config.toml
model = "sound classifier"
dataset = "short read English sentences (LibriTTS-R)"
train_examples = 26041
gain_aug_db = 10
input = "waveform_16khz"
targets = ["voice"]
num_classes = 2
arch = "tdnn"
norm = "groupnorm"
hidden_act = "celu"
weight_standardization = false
channel_attention = "eca"
depths = [12]
kernel_size = 5
wave_channels = 64
wave_strides = [5, 4, 4, 2]
widths = [320]
label_smoothing = 0.1
loss = "binary_cross_entropy"
init = "torch_default"
optimizer = "muon"
muon_scale = "match_rms_adamw"
learning_rate = 0.0017
momentum = 0.85
nesterov = false
orthogonalizer = "newton_schulz_5"
adamw_lr_other_params = 0.00086
max_steps = 7600
batch_size = 64
epochs = 18.7
lr_schedule = "wsd_sqrt"
decay_fraction = 0.4
final_lr_fraction = 0
warmup_steps = 150
weight_decay = 0.08
adamw_weight_decay_other_params = 0
Rows from block 4, named by matrix and row number. Each number is 200 + 40 x the weight over its row's rms, rounded and kept within 0 to 999. All counts start at 0. After the name is the row's rms in percent of the matrix's.
# conv: width-5 conv, dilation 3 (model.blocks.4.conv.weight, 320x320x5), inputs 280-299, a 5 kernel for each
conv.72,082,220,164,159,234,195,219,260,239,251,218,210,178,197,268,235,110,351,172,164,173,202,220,287,186,139,171,229,175,241,165,205,207,193,201,220,182,243,209,183,162,260,264,216,228,200,182,233,170,221,150,268,234,247,116,246,212,185,139,178,194,253,219,215,157,101,172,143,128,246,266,215,199,293,232,260,215,184,251,191,206,188,244,260,208,270,205,265,143,230,193,180,270,212,212,211,169,244,198,187,189
conv.73,104,224,202,277,222,133,155,176,200,248,278,192,208,220,182,182,143,239,226,69,212,202,228,174,197,183,164,226,259,168,212,164,213,165,187,222,233,187,190,190,285,137,232,200,185,155,167,161,210,195,222,253,187,206,148,245,271,220,215,162,224,195,234,235,204,168,226,216,193,186,191,276,212,147,245,183,171,187,183,193,181,171,259,208,146,200,211,263,201,203,226,220,216,178,237,173,179,234,171,178,195
conv.74,091,163,217,224,200,270,233,255,210,239,230,269,239,170,173,179,184,221,229,265,219,182,140,226,172,223,215,223,250,231,194,261,190,204,134,187,177,178,186,170,216,165,225,276,171,271,175,207,118,237,210,207,186,231,200,150,149,142,208,217,209,254,190,153,218,182,237,208,166,125,175,202,288,285,248,217,182,158,108,149,168,228,198,199,251,228,185,172,233,222,257,259,214,195,150,188,200,148,163,210,146
conv.75,092,256,212,236,238,112,184,207,217,154,211,208,195,222,207,239,174,165,128,226,231,169,221,212,209,131,151,247,204,171,192,218,171,152,122,241,265,188,163,195,197,162,209,229,185,184,189,218,217,240,249,213,200,197,188,189,170,182,199,224,178,267,183,160,195,228,216,186,184,187,140,213,243,173,225,202,180,221,203,200,248,206,295,170,202,188,262,200,190,200,119,166,195,170,168,203,163,157,240,232,244
conv.76,082,221,249,249,188,221,163,161,243,201,185,182,204,211,216,163,142,216,169,142,150,240,262,236,224,163,235,249,216,195,228,218,262,275,236,236,167,162,185,176,268,167,146,214,236,252,204,260,317,196,251,176,235,219,233,228,248,218,178,161,198,109,186,177,234,137,242,151,225,102,216,247,214,241,134,158,177,167,182,185,213,176,155,130,132,183,263,252,194,246,221,190,215,282,181,108,225,185,148,191,166
conv.77,086,266,217,275,251,240,220,173,198,158,160,225,254,212,202,184,136,224,175,230,153,200,226,204,206,226,194,283,270,262,201,200,146,181,213,202,171,227,227,210,229,134,194,194,232,179,201,213,241,246,203,188,199,179,147,206,242,196,211,149,210,193,193,158,197,221,216,217,190,146,266,250,167,286,147,128,69,146,112,154,190,161,232,180,224,120,287,242,116,166,181,205,188,236,149,203,233,264,214,268,197
conv.78,103,154,57,252,205,210,193,231,208,220,172,161,188,199,166,171,295,204,188,262,248,257,195,220,159,167,241,155,194,233,233,194,242,227,221,231,251,174,183,236,141,208,216,186,162,248,197,163,219,159,158,245,226,234,192,215,271,315,219,189,229,162,204,230,225,278,210,199,216,197,165,196,204,156,117,136,161,192,210,176,222,201,225,198,223,169,263,219,133,181,325,224,246,126,165,157,209,205,155,215,193
conv.79,109,191,149,154,192,173,166,194,230,225,248,155,205,178,234,230,195,179,226,337,203,156,206,160,190,147,200,125,174,282,247,135,207,188,149,279,174,225,146,261,207,210,239,192,183,189,180,178,228,170,228,218,239,212,255,191,170,233,207,198,151,204,221,164,88,174,176,198,151,223,190,101,204,165,205,206,211,252,205,197,179,154,143,213,242,133,244,210,207,192,251,155,198,159,175,119,166,197,199,196,214
conv.80,072,120,159,141,179,144,197,113,179,214,124,205,224,205,187,183,176,201,204,207,194,163,211,169,217,211,155,180,162,203,212,290,239,228,231,175,212,193,152,211,225,184,196,194,200,174,182,248,214,158,186,215,254,221,233,208,204,233,236,235,210,187,229,207,252,264,203,253,216,217,192,173,172,159,199,173,178,247,228,209,217,195,135,178,221,263,110,233,190,163,230,224,189,178,239,192,158,201,163,204,209
conv.81,082,121,157,183,229,188,191,186,195,134,179,232,230,219,195,223,262,222,211,194,220,185,153,165,137,202,191,183,177,278,172,233,210,157,177,223,169,204,149,224,263,191,157,184,167,198,182,182,201,219,187,238,221,208,219,194,232,246,239,227,251,228,218,216,252,257,195,218,241,245,189,187,177,157,175,174,203,228,207,235,238,159,185,234,247,236,195,216,140,205,256,218,183,201,199,171,159,136,165,147,174
conv.82,103,195,136,131,150,161,142,218,161,194,171,143,194,161,179,206,228,266,217,237,204,191,168,180,183,179,211,148,121,161,195,226,245,121,201,186,193,195,177,288,174,203,264,149,238,190,210,171,181,198,199,165,194,184,178,160,161,182,234,206,152,270,172,220,160,255,231,225,197,243,73,177,162,154,266,172,161,160,156,259,148,241,125,209,194,165,258,163,226,137,206,171,266,158,169,200,211,183,200,169,242
conv.83,107,155,170,131,235,219,195,120,187,171,127,192,163,189,184,162,221,282,154,221,104,189,169,183,149,195,185,176,192,198,170,165,258,246,177,213,187,188,159,145,216,128,130,185,188,166,208,200,231,214,171,197,185,272,211,244,234,220,240,259,210,169,196,235,242,265,141,167,189,182,152,241,201,180,201,212,218,229,202,239,110,194,171,227,187,224,194,233,204,267,196,183,163,160,186,171,182,188,152,143,148
conv.84,105,237,191,191,164,185,243,188,155,165,123,183,177,164,188,229,223,170,279,230,211,176,234,225,212,204,144,175,144,197,245,180,255,234,179,210,188,209,158,220,170,231,167,276,283,322,210,193,196,178,198,194,130,180,203,224,232,138,199,237,183,198,250,252,254,204,204,160,223,250,343,174,129,192,178,242,284,253,154,176,241,189,155,242,207,313,245,234,256,180,182,211,197,141,192,196,137,189,204,195,181
conv.85,121,225,176,161,139,147,127,179,130,134,201,218,218,208,187,212,224,274,156,174,140,221,215,210,173,204,182,194,195,216,181,174,142,195,160,173,218,234,242,126,194,245,198,282,201,145,236,217,148,211,180,223,159,162,195,187,208,248,207,185,188,237,207,179,187,227,300,201,228,188,253,203,205,225,193,166,246,218,224,144,175,282,152,213,189,229,125,134,123,158,140,237,213,212,232,185,222,258,221,183,248
conv.86,093,164,224,182,209,217,151,121,162,182,179,215,222,231,223,223,264,289,202,228,212,182,201,230,148,198,184,251,235,219,227,231,216,230,185,234,162,208,162,217,193,183,186,188,216,220,226,182,164,195,219,206,230,226,226,241,260,207,218,268,228,195,163,200,196,250,142,182,196,274,214,123,148,183,235,148,169,213,190,247,225,153,242,194,153,158,178,251,297,181,126,204,174,149,194,228,182,208,233,227,155
conv.87,139,199,230,231,163,118,189,206,195,197,166,199,177,213,189,196,234,199,134,174,243,266,214,212,233,259,209,199,241,227,245,179,155,207,196,160,224,196,221,155,208,262,188,216,177,165,189,181,188,198,214,213,188,195,166,159,159,163,163,181,198,171,232,211,209,167,199,219,184,176,142,183,153,210,150,114,197,175,164,175,135,190,198,155,150,116,209,236,203,147,246,199,211,238,177,199,223,192,189,185,211
conv.88,122,221,206,192,287,255,200,192,230,194,162,214,211,204,255,242,305,255,273,195,134,192,204,139,267,237,172,212,182,205,208,200,211,230,245,254,253,218,235,231,227,283,175,206,158,216,213,219,189,164,169,231,223,190,191,197,192,265,214,227,222,194,206,181,201,202,208,178,185,168,181,236,244,216,241,241,188,202,282,204,275,173,218,232,180,231,219,104,238,204,270,195,223,193,227,200,250,272,210,258,195
conv.89,132,288,230,157,159,196,199,241,176,203,182,222,214,146,151,134,229,190,292,228,253,117,226,169,163,204,190,157,225,155,156,191,199,179,227,229,166,172,205,227,229,228,189,181,236,176,251,227,226,150,215,184,148,179,185,161,188,170,250,159,219,218,188,205,173,222,207,187,227,190,214,210,247,225,199,190,209,208,188,191,233,155,136,205,215,294,201,256,252,221,225,184,194,227,204,182,194,208,179,181,187
conv.90,120,278,202,137,201,220,219,306,231,172,245,217,191,181,205,209,228,149,209,309,255,169,194,204,228,212,165,167,244,304,242,211,225,202,169,164,173,174,209,237,228,199,226,295,240,157,174,197,184,162,197,182,200,244,228,211,260,173,220,201,185,219,181,249,216,188,168,188,227,222,210,136,120,217,190,119,218,247,216,160,157,211,219,183,178,229,214,232,164,223,241,215,201,229,237,211,154,215,246,232,234
conv.91,098,168,137,146,154,186,191,233,177,154,150,208,186,223,172,172,205,173,166,273,257,215,199,273,231,190,238,211,207,159,165,193,213,201,208,197,148,202,203,208,198,180,179,227,177,170,223,175,199,252,237,207,238,212,200,215,196,179,179,173,230,255,191,165,152,156,150,147,157,120,178,175,142,151,192,117,204,156,190,168,204,227,228,219,191,256,191,191,196,197,239,233,251,178,190,240,231,198,203,195,255
conv.92,102,174,231,240,179,135,167,179,138,188,186,173,155,170,156,170,191,291,218,226,214,238,161,248,242,189,201,210,220,142,170,201,179,192,193,205,180,325,284,283,216,179,202,204,263,172,191,193,197,216,189,176,232,217,185,212,211,166,242,261,189,178,242,237,223,170,206,211,216,245,173,163,203,189,188,228,199,272,282,173,190,134,246,221,197,133,311,184,231,193,170,161,175,205,182,138,113,216,185,205,197
conv.93,113,178,174,165,197,189,189,157,191,162,196,186,219,181,174,180,181,206,159,232,250,237,174,226,212,140,234,211,169,176,180,218,168,213,261,222,189,139,215,128,202,186,274,152,185,212,218,180,189,166,159,213,234,193,172,222,195,239,142,211,201,169,171,165,211,239,231,220,179,163,225,193,213,219,245,162,156,185,238,216,225,261,263,225,229,238,242,133,337,252,255,200,249,183,222,231,186,169,209,146,168
conv.94,110,198,194,198,220,221,133,105,183,172,172,170,189,157,216,237,282,239,96,225,146,194,189,185,162,155,149,145,202,255,173,189,265,243,212,199,170,155,181,234,257,268,201,236,272,158,172,189,138,159,161,221,199,225,222,174,173,197,214,144,173,207,244,195,257,219,162,234,240,239,131,198,132,201,229,275,186,189,191,153,144,106,237,237,264,203,211,271,177,186,202,178,208,171,215,232,199,183,142,201,205
conv.95,084,179,134,179,155,148,188,169,179,178,187,191,233,202,191,183,151,188,269,279,214,172,226,224,170,144,189,191,198,213,227,190,254,190,242,233,213,300,195,177,184,190,162,252,208,215,171,185,194,160,205,206,282,207,270,226,200,197,241,228,188,186,211,227,230,300,225,232,181,201,252,190,157,173,212,159,234,181,164,142,225,178,199,184,196,235,164,187,198,113,250,193,156,190,209,207,200,190,208,216,168
conv.96,082,210,152,196,163,166,180,240,155,213,201,202,201,225,189,227,295,136,156,184,230,187,133,205,265,200,138,142,206,158,142,220,269,238,198,193,191,148,292,210,163,185,132,277,216,175,186,143,189,199,217,162,214,203,195,210,284,166,198,206,252,236,199,249,234,233,282,285,259,184,260,142,185,163,175,188,220,226,313,238,196,123,273,208,185,154,216,207,252,143,190,172,182,175,201,177,164,215,200,262,188
conv.97,115,210,221,218,236,282,82,143,189,152,172,203,211,221,267,217,254,259,196,267,152,182,166,224,231,215,205,193,260,186,261,212,198,135,163,208,221,185,193,225,164,176,234,182,281,148,239,219,281,237,181,153,153,172,209,210,193,195,152,192,142,210,174,187,119,207,228,235,198,270,159,198,254,147,196,240,136,154,206,294,144,246,282,173,210,187,277,147,160,185,181,220,207,163,193,232,160,170,156,159,171
conv.98,125,179,249,200,200,145,236,128,271,187,159,178,178,191,176,174,162,169,187,289,269,187,165,146,276,241,162,236,217,186,206,184,242,220,158,156,161,219,246,207,238,151,196,237,219,193,212,198,179,215,187,111,235,219,146,271,135,218,197,191,265,207,222,216,204,249,221,230,261,201,269,189,201,225,220,175,164,221,264,197,179,204,194,249,209,172,210,262,189,176,211,168,160,217,235,242,144,153,165,184,197
conv.99,085,148,207,245,158,210,196,171,146,144,184,176,216,190,178,158,261,211,277,245,250,215,177,186,178,199,227,167,141,227,156,177,256,284,205,185,194,143,131,178,147,135,205,293,193,213,194,198,194,208,237,189,188,214,240,195,223,241,226,204,238,239,212,198,215,199,278,248,253,247,191,149,157,218,156,200,223,162,192,232,291,183,253,177,203,208,225,174,132,184,252,199,159,145,223,201,116,168,183,225,230
conv.100,101,263,291,254,179,260,154,187,203,168,232,221,213,220,173,254,223,151,223,163,200,198,241,244,226,200,188,264,285,197,164,205,162,154,233,230,166,219,206,243,208,201,265,226,191,186,147,198,255,301,224,178,188,198,181,235,155,176,186,190,233,186,134,165,213,171,209,210,221,234,278,208,257,257,202,292,157,240,264,177,252,274,202,206,197,206,161,183,180,167,260,159,179,185,183,194,226,220,271,259,233
conv.101,111,217,204,201,121,232,200,221,181,224,173,174,207,177,222,226,203,174,239,107,212,161,213,176,243,111,136,150,144,281,142,230,209,216,229,226,244,182,243,161,270,159,162,230,212,239,158,156,177,213,191,175,201,233,197,157,197,159,191,229,207,207,244,174,251,171,220,153,211,196,279,220,192,261,257,238,131,265,243,242,160,200,190,245,143,238,196,251,191,197,230,217,239,210,203,261,174,211,147,255,128
conv.102,101,104,212,299,180,187,230,182,223,248,221,229,176,231,177,159,174,197,234,157,129,210,257,181,262,257,170,247,226,213,212,132,215,113,145,200,173,224,203,257,190,196,161,178,197,282,161,222,199,159,150,198,172,211,226,166,217,189,192,182,197,209,166,176,221,248,190,246,160,215,218,167,250,222,191,234,253,287,225,250,201,185,186,192,153,202,142,165,229,171,175,211,147,172,207,176,163,230,222,225,188