Weights of a small sound classifier.
Model: 3.87M parameters, waveform 16khz input, arch tdnn, activation celu, depths [12], widths [320].
Training: muon at rate 0.0017, 7600 steps, held-out accuracy 96%.
Data: trained on short read English sentences (LibriTTS-R), 26041 training examples.
Rows from block 7, named by matrix and row number. Each number is 128 + 32 x the weight over its row's rms, rounded and kept within 0 to 255. All counts start at 0. Numbers have three digits each. After the name is the row's rms in percent of the matrix's.
# conv: pointwise conv (model.blocks.7.conv.weight, 320x320x1), inputs 192-255
conv.193 110:147098128098157102174088113113076105128118147113115098153167130156155108103117180077096101163127136189112133104105116149114205154195162157148060133172122149147089168123236169104166099076108098
conv.194 105:169037094146118121110116128185153142102146129137124056128164062106174126125136120123120208145118151138120111177109125109135136146067120141135112141174118147161118105147111089105198151221132159
conv.195 117:112177123100132152169162118104132131136097143112127138146100152134128099098126177111102207102095155091170190102223134129255051089184104126123172133135098117091108181123080076146156127100177101
conv.196 141:151119132099126138138086123116134064117123133103118121118130120126093132131158108081124098111138115129103146128092118098121100146161105096093134118119172127129110126129138152157074141108132146
conv.197 088:153093143140163116165174108139139110176147120115140111155157158043130167097118064089148097116100115132113068123080118118135083188104195140125081041152120167140134112154170108105114128157128122
conv.198 084:133107156062085086161067102179091199158084157128149161132139107194142148176134126074090078163120197135163116189154096080106151223124146101164058118124150115197133102086149140123158122123086179
conv.199 091:144097082148109144163138177144164107143156139112115059146129123145165098148150166161158067097127104112097100099102205117154152128108147104104108052118122129162158134154115118120125093169115143
conv.200 070:116133151090141136126138028114086158122142116076156161143136150126179151140168124172189156172129165122120075120055204189133169145082205129207174161165156149190124076155153126117148157108115166
conv.201 117:114094080147085140123088101108127121110180143129152148106150194158119134117138168156153156107136134116136178084135120145117098076162155160138164123096156139101133098095103162146178125136141108
conv.202 111:155117150157093176134162070103131068117121112124134112146114080162123156095095155133146150131123110136183145112109153170255167131172150104133134065126128129132163177141138118151070182137111130
conv.203 156:175139115131127045121132102125172151129142117101161141165112128138103134108128159158123130131122089148103063137130082130114104122125149042154074102136148100166097141179114117102107099146122150
conv.204 125:151145095158116102130095125166143139124163139138129127128122076141125177152137135203122089159152074149118096119099151147128167129150155110127117161165139142182109065137151148112108082126119162
conv.205 063:105112205123192154061141068182074099106123122124097140109089085138117151130149121133158099156159135154109122154101148121057108145057167151119099050084135156115131093102082169126139127095123151
conv.206 115:134099146127125182106120166145141120099151119118085101175113159162092127111157164122142088137100138095143118097132110169108130160164141085139112141105156124138105114109117109162152164134075182
conv.207 079:150123105126102093089100139129048131109118101161136176067147153132178195132151101137159083161157128147141121132087192125119136145092132142103159160168151098126137163134122151125087178063106124
conv.208 090:136087143092092222125146117158122118106200061140145128147134094097064151084148129164106093110123110140170149109142106100123160114156144138143072093115184102113127076158143151146103156171076151
conv.209 076:097129156168126140100139088131139159164100108167110120172127069187112133131165160185127134133099110076144197119100112075103202104172187081114106174162162070089084143023133105117074140124130116
conv.210 090:089081151125050113096130108160038125128107123151123151068150122150154088170175112187109148131150050091141147201094075120074182133137140113133161176087178055139126216114131115141087149160113126
conv.211 086:144078131085086170106148117137173186088091079103155145103148114163135114133132166077094138158160174149105094140106134123097150124151190115111137109130156048155112057072154199097088164146110132
conv.212 112:152113131110222095109157101085110061086131144185133133093120175147159147164138118113052059135094067079149168131138132131086128143066144163168173093095126094123098123169186103112036175067126083
conv.213 097:118080185145161124147180127127129116042146183154128143102151116116100158122134136079151170162126086124129141134115124177147157244132135097130130146150122178135113149203161122131138171171119173
conv.214 088:107062143133172084157216086112180088112157082189137121090104081113107187179135093104110113130102137161135121152086120102109114132075123196155135096099130255114123124196092120150174147146153161
conv.215 074:134074077111112070100158101172167152122132121183095097056157139117154137095152165145138109114119091155131121122113156137009153152126124099178126094144157105128124132095130117171064127079091155
conv.216 092:139102159136140119173157107144122109190119130119093154094107068133136134140150123116167138167154103078214132151110113121088127156110136085102107170149104196128144116167123140144163123204156111
conv.217 128:160137145078130111130154174138147094114122131109112085125142129116124157152132155126173208114172087153167144103145190163174102132177139157160083114171167196119158095217112152138181124132113145
conv.218 120:111102127117108156102129135145120135136162137131097133115141080101089122123183145121099132158142111112136123109124163134129107119100152110141148095122163146148145129166150142135093146153088162
conv.219 071:161187117096141098130096096205105157178132062139101184101156159104120133157133079123169077144089163095076113135050181142143121167085135188096140103156117110100105109160114119128139125151181114
conv.220 058:151135113128096126119170133128123133129205128122094154074105155162161157076156163146177100110076098146118100167135105116057174170082116128128154148132109084146158113112139102185117184070111106
conv.221 087:116144101139204133131092226150193109096187163102074113158118114084036118118089136096116128098102114086152151080169133126136138041136101114108136104135124108108122133108139095137133136132119101
conv.222 110:078152148077130164101150137110146148129198124127096110104115139125111139156157127176129135149153153063164119137114123103096140172100095096130147126142200161133153188129124106104125124129110143
conv.223 115:141116115169135183174101184132145150097209127137124137170157192158130124141184079173122065147108171154114115126158070108152133112191097109164139156137188144160144102117141135108118123109100129
conv.224 060:157153146096078074110134127099115144102117024174113095044120145159106188117189155143156102184125160090125088149101087129085148137153125039179136115059164014114156124049131127149075134150115126
conv.225 094:163103098084094051123144097117113120130140107118088174106076150139072126159122118138083146189120098107126082162147107160111118139158138130123123157115192075141130125150182138137115077216100178
conv.226 104:175107128157186204144091125194124135084163163133128147116105115115104099137148201182153095109095220099164186144138105192103051117160103115101161140157139088142137149151057154141188156175121165
conv.227 120:140103163106153127108050122140145080158121162155128125160143142095114100148150179191112147139104177147164140083122154096081136102127107212114093077124100137121138147105079096113140129151125115
conv.228 111:096190120047124150147137149110138160147168087159143176161141131161201138136093157123115174171125145110143128121208047077156081135148147140103154124105123093130141202102109147105141156150150100
conv.229 083:105070082128133136140174138149184119175168129109093087136073166079149069126109202143118173118111164096076197143111169149120087148085130130161173206158135139153118120145107111181200141157156118
conv.230 115:141093045144125116134093145112144179072104111134093130095108095132070111150133131084067178164101091145121137131133133154130135095159094107148125188165105099096135142136124146118182152154101106
conv.231 086:177034143129147135142156124125084090112110111114157109127148073141141099107115187118142095139149141187112107083159139134091144088162150114183118168121131082098090151127124164118089128062113118
conv.232 070:139117142195082152106072147107121157160084086135140128069125142056159110128173147134102164102130152066156169129088146149094098132112196172134070241113104203037116130039142092127151152186185178
conv.233 083:136054151151124148092139117105094063118143126057091097150130143135136125130156147129074130139140165157139101143145035108097085114107138065084102239114161085071152138114217156126113127186145186
conv.234 091:091136112119163126109137170101144110136044103180105126157087080139103127154158146148121193157099085114119100180131101133147071110097080156087157188085129150088149055112111076145145118197175142
conv.235 068:148031108116176132141060096149115209074158082121110147076112114146154115128144145160158116130115116090148124166146065157121151127122129033182145119185118100129104136149168089137158189117099174
conv.236 094:129148115104201125123170101147119191127047131132120121080142089119141115157130174130141153067143164141106111141138174132085105067046146085142110217071102140111158082096202101103149050176104106
conv.237 079:132164109142125141097154068176119132186110140142124133108118129131125173102138168201117083097126029114081122138135111144108187180128164112159121179093120128112153087133118078118114120100111125
conv.238 115:081203101113163223116135121113158158158104138102130137196124116158152155137114154158095125107157214101144149103174118141149067118090128113111195155136119116100136166070104102129104110118159139
conv.239 063:080166155203174158167089139165116145133092118120141087092066118109140154154130156122164121131170127122168082174137089121105180121066119086123099207141094106138101138117160095121119137140092152
conv.240 097:145062148111150094144073164156120130166175115128107125112143114135139083161151135133144161160144165157102071119083174119085116134066123169094122076150124112083150152097132153109084115124113100
conv.241 116:157131129128145061157186154151128156125106141143089091133127138125132118141141154121155123130100171142151089093161153137108160134121110098115103224172111148159149135174160148135184141164115113
conv.242 115:103167135135088142100148178111143128151052114157122134067180112149162138126143159084086159115120129106162170113173101128173097143231126112134168165131085159118145190154110137161160085042197111
conv.243 109:115178145124147149125085127149151179043121100177169178140120193100142128098103104145088098146130213095184163217115093142099115119113128116115106232124085094122126189080077124106125120226164117
conv.244 084:142112150140192134154037095142202108166154113158118162191186162153165153103117151160135136136147114188134097131069141109094170098128182183149098051086114151111148163151064154140082136119140109
conv.245 065:176110120091095105161119117143088169113113163121150109148129209123091124137111144167119121146154145153146109126106173131094199110078162139143124071141147084193133159120193136148100100087072142
conv.246 081:128101214132216079125100101157169108152161116118091095103163095105153131155138122104137131124155135127110086149164152105118131088074114132099150073116104162106098105171104115140138165152138129
conv.247 064:106100122148181088144040147177139129101081148110144109131175113053164116040120150103080168155108119137132125131087168082116156149163094082148126119162170098188152098110115131151162093153118157
conv.248 100:097179082094150048157098069126118115149039110134128067110143084139135138130152139073134170177127079126146082121155161092158144094136098116149071044097122149085144147138080168094138104111137151
conv.249 108:108106147081175063107082150151122129151104125145126115161117133098127117140153124137156166165120155126123125109101172131130113166079112196104112175136103155111132114132178162126110152220148111
conv.250 062:123109186157183062106124113121101136148128093179120141153065144130138104106133153182119157149101108150155110157106145108080145109136141120139100185124173067150106155114130138162054174092137150
conv.251 098:155048110131140097155164069106051111133163105129139113111127136120171110123148118149163097109162138124140131085148118159085174103085096091102199117121106092106132148166148137111131097172102106
conv.252 076:144131172127102095124183079134057130141184126135148110148112120094149098120122171131152098109152104147122099178052136098078158172075114133174145092110120118140134197098150115125063134180141183
conv.253 095:126135202135089048114179157174151103140171119172144097137178134056149105131155137068132168133174060123077102130172120116109133133169124139109095130166136115118096107115081155139120075132113148
conv.254 124:126134140149123024144156148157128130171139140156147121109127155131118142113161122103168155122193090151073081137113172167149156138097140139121102104141120153143104069164130130149125039119087161
conv.255 117:152128152096168100106155161138133083213105125101112116115107073114096141123153114143134146121097072095087115046130150106113154112078103111133066045120107126087138111155140127077145084076093097
conv.256 109:126141098072171186142158145122129127137221130082163153125150114094130116136152122092061194118130140145165153130183148122132074110216128114135158094083091110111137139094141119126131130081177069
conv.257 082:099147164110176085114176079175085124179186136117151117126145081092130155114132118137120117173116051096091152092131143135146166117034172118111148072072087132100149076165111164148152156091140141
conv.258 096:105127112110100099156147064128155113088077094122114099118123074102135130148137097164135159128117137170120103161131118161124136087132119152109107140155134118127162113168144121135155164160102060
conv.259 099:114188098191132181114107179123133126114124096192116167166102129097126114148128089132125189134099156093135158110176046150155106139229133130114184114122136140102152150108114109142118118108166125
conv.260 087:097104115115128153132156194207076160150099117098081106139157177103138156120131174138118142160131133169106065100078172192104148104065115075097133125085139172207122091099141146126169111180122118
conv.261 087:068137092176117187096101156150126115164089112130143148184143118092108193094145131142113067150137195130145132103175114145122065125088088138128117109147164129100149189136118127095121156125082151
conv.262 085:121092217110117114078124129101167094159159181091139096137152156120136120084106128101124122117139148151174114139123138140121113112105168194111155101092120228104127151104111117113149059159155133
conv.263 095:109070108133140119137090137146101104151134071104148147085119116138174191144126149202145094118119083141126096147105159146122173115255156144156124177100121136142126172106148127136122121120105113
conv.264 090:126053192127150115114155104144144112109160135092094120128140087124129167123109093071153169164142126089141098119113083149151130086045180103149128131143081221091159096129118183157155133183125114
conv.265 099:121143072154179142175110075142145114125139164108111097145125102113135091203129123108154116139126176106133132082125182111136087127144154111162134122147130117180130155122117177182107158133173127
conv.266 148:149095150090104163133164118138144164135224131138128081153174138139154118134104097092106088146127118159085123108129165188098179117143114132155097095126096154068121176127140111083130116099112159
conv.267 102:188167138152183155139110065113104161112067074129126113154106116114176134138129092058127092165145136171154084130155105166148120158191153098125111110131107154111131142109128124106196142137125063
conv.268 079:198106204108208093137099150154090178094105138139135122161149083088138114120097152164126097142095188151111126124126117159104125115062189177147110170153166071130120130067214155134093111116102135
conv.269 078:143070160138207111138174158120153136124089213128107065164136174125140079120079099119137202149155082142166133121087149125095145079116168153118143067134114182171120059178075134076157098127160129
conv.270 094:132077111163148092153086156128159112110101188139118139150092116101072073144162122169143137127126164120105202080135136106216168073115149106145192139128155138114121208115119143171114129103162140
conv.271 118:088137077123104083129113147142176137101180141122138145173134102142122148122097183144130090122126178154096117101145103155121105113165103145092135128161160132163139145128094098100091079139126166
conv.272 086:128089142135172166170122105115123102121079137176108127145129132130146140114072091096148127100157170149137073117098092168125161102048076224106117110094108129165132132169153109099117078140115147
conv.273 088:180093145074109139106080138112084093072123180124117175158149133125104139123160065126120134157139170114165182151124083116140145228116084151124177132115156074105162164075116125122129100184129127
conv.274 129:138119139138081115139130082107108131078162127121111146116126145120109132121139188142116110078109142150105118120112115146146110104141118158118228151103103131109132143112100106151146143104150134
conv.275 097:106157127079200129129130109177118118117131086146119114112118153119140110127108146109146110134134118162078139114102229192132203045085152103160167133112146133150129092154096113136117111074101120
conv.276 074:103063156132131093138171131188144138175072180100143167095147191101107090129113103170138112119120136156149083159145077171088185180072106093123107151137172082120144136101127147167136116176128140
conv.277 087:122045153128155127150181138140069170113196148103131097103127139134135094105107110165177164105121093107150118144139113144070172159054107090107150163104110168079144132079123125168141113235091119
conv.278 083:088136167142169138121102120120112152179134105103117133100116178099103150110076099191179160191121114123140156133104129149099105105123139115156105113117100201107143047114058156117159066178109072
conv.279 086:111116111158103169141097130133101168149093123102154103157102072141128159126101102136157153119153126127117100092125134098182121167198119102127143090103112142117153227122124155163118100137122123
conv.280 081:083154116109128122090098132134096170155130078070139121107112144126125126091154141173136125145097126137116132135139136146186136164085106146177106006178100149173109105157109135164184121126093136
conv.281 121:153194097152119206158162159120106132107143073156138165118157128143143081119107089135099115138163156148137131100181122087176128092126116107105088079148130103158143169141123130165112189138137115
conv.282 079:112136069137145145135075155171130085095120127131121140095097128076154112119113171199141103137111166071121167131102120131217109140058162109160222083160206103152134177167125132130083087131166110
conv.283 095:122136195223185122146142134086141183109120138161144152136104152111140128131088091124131178096138105143142092071164150102094108125118088213109150076154115112089143150154066141166170174122148137
conv.284 105:113088153084177063134106122117105200081113119156170150130090126088201136087142100153073171118124141128126121123129154106129114121154105165167125180188169154151124148155133119175174165177158178
conv.285 068:135108109115150091124087186086058151106069110121104176094134129137138150127093127145103089114074126128166169130154095069171146137170113092117138026142131100193091204108123171094086168141139150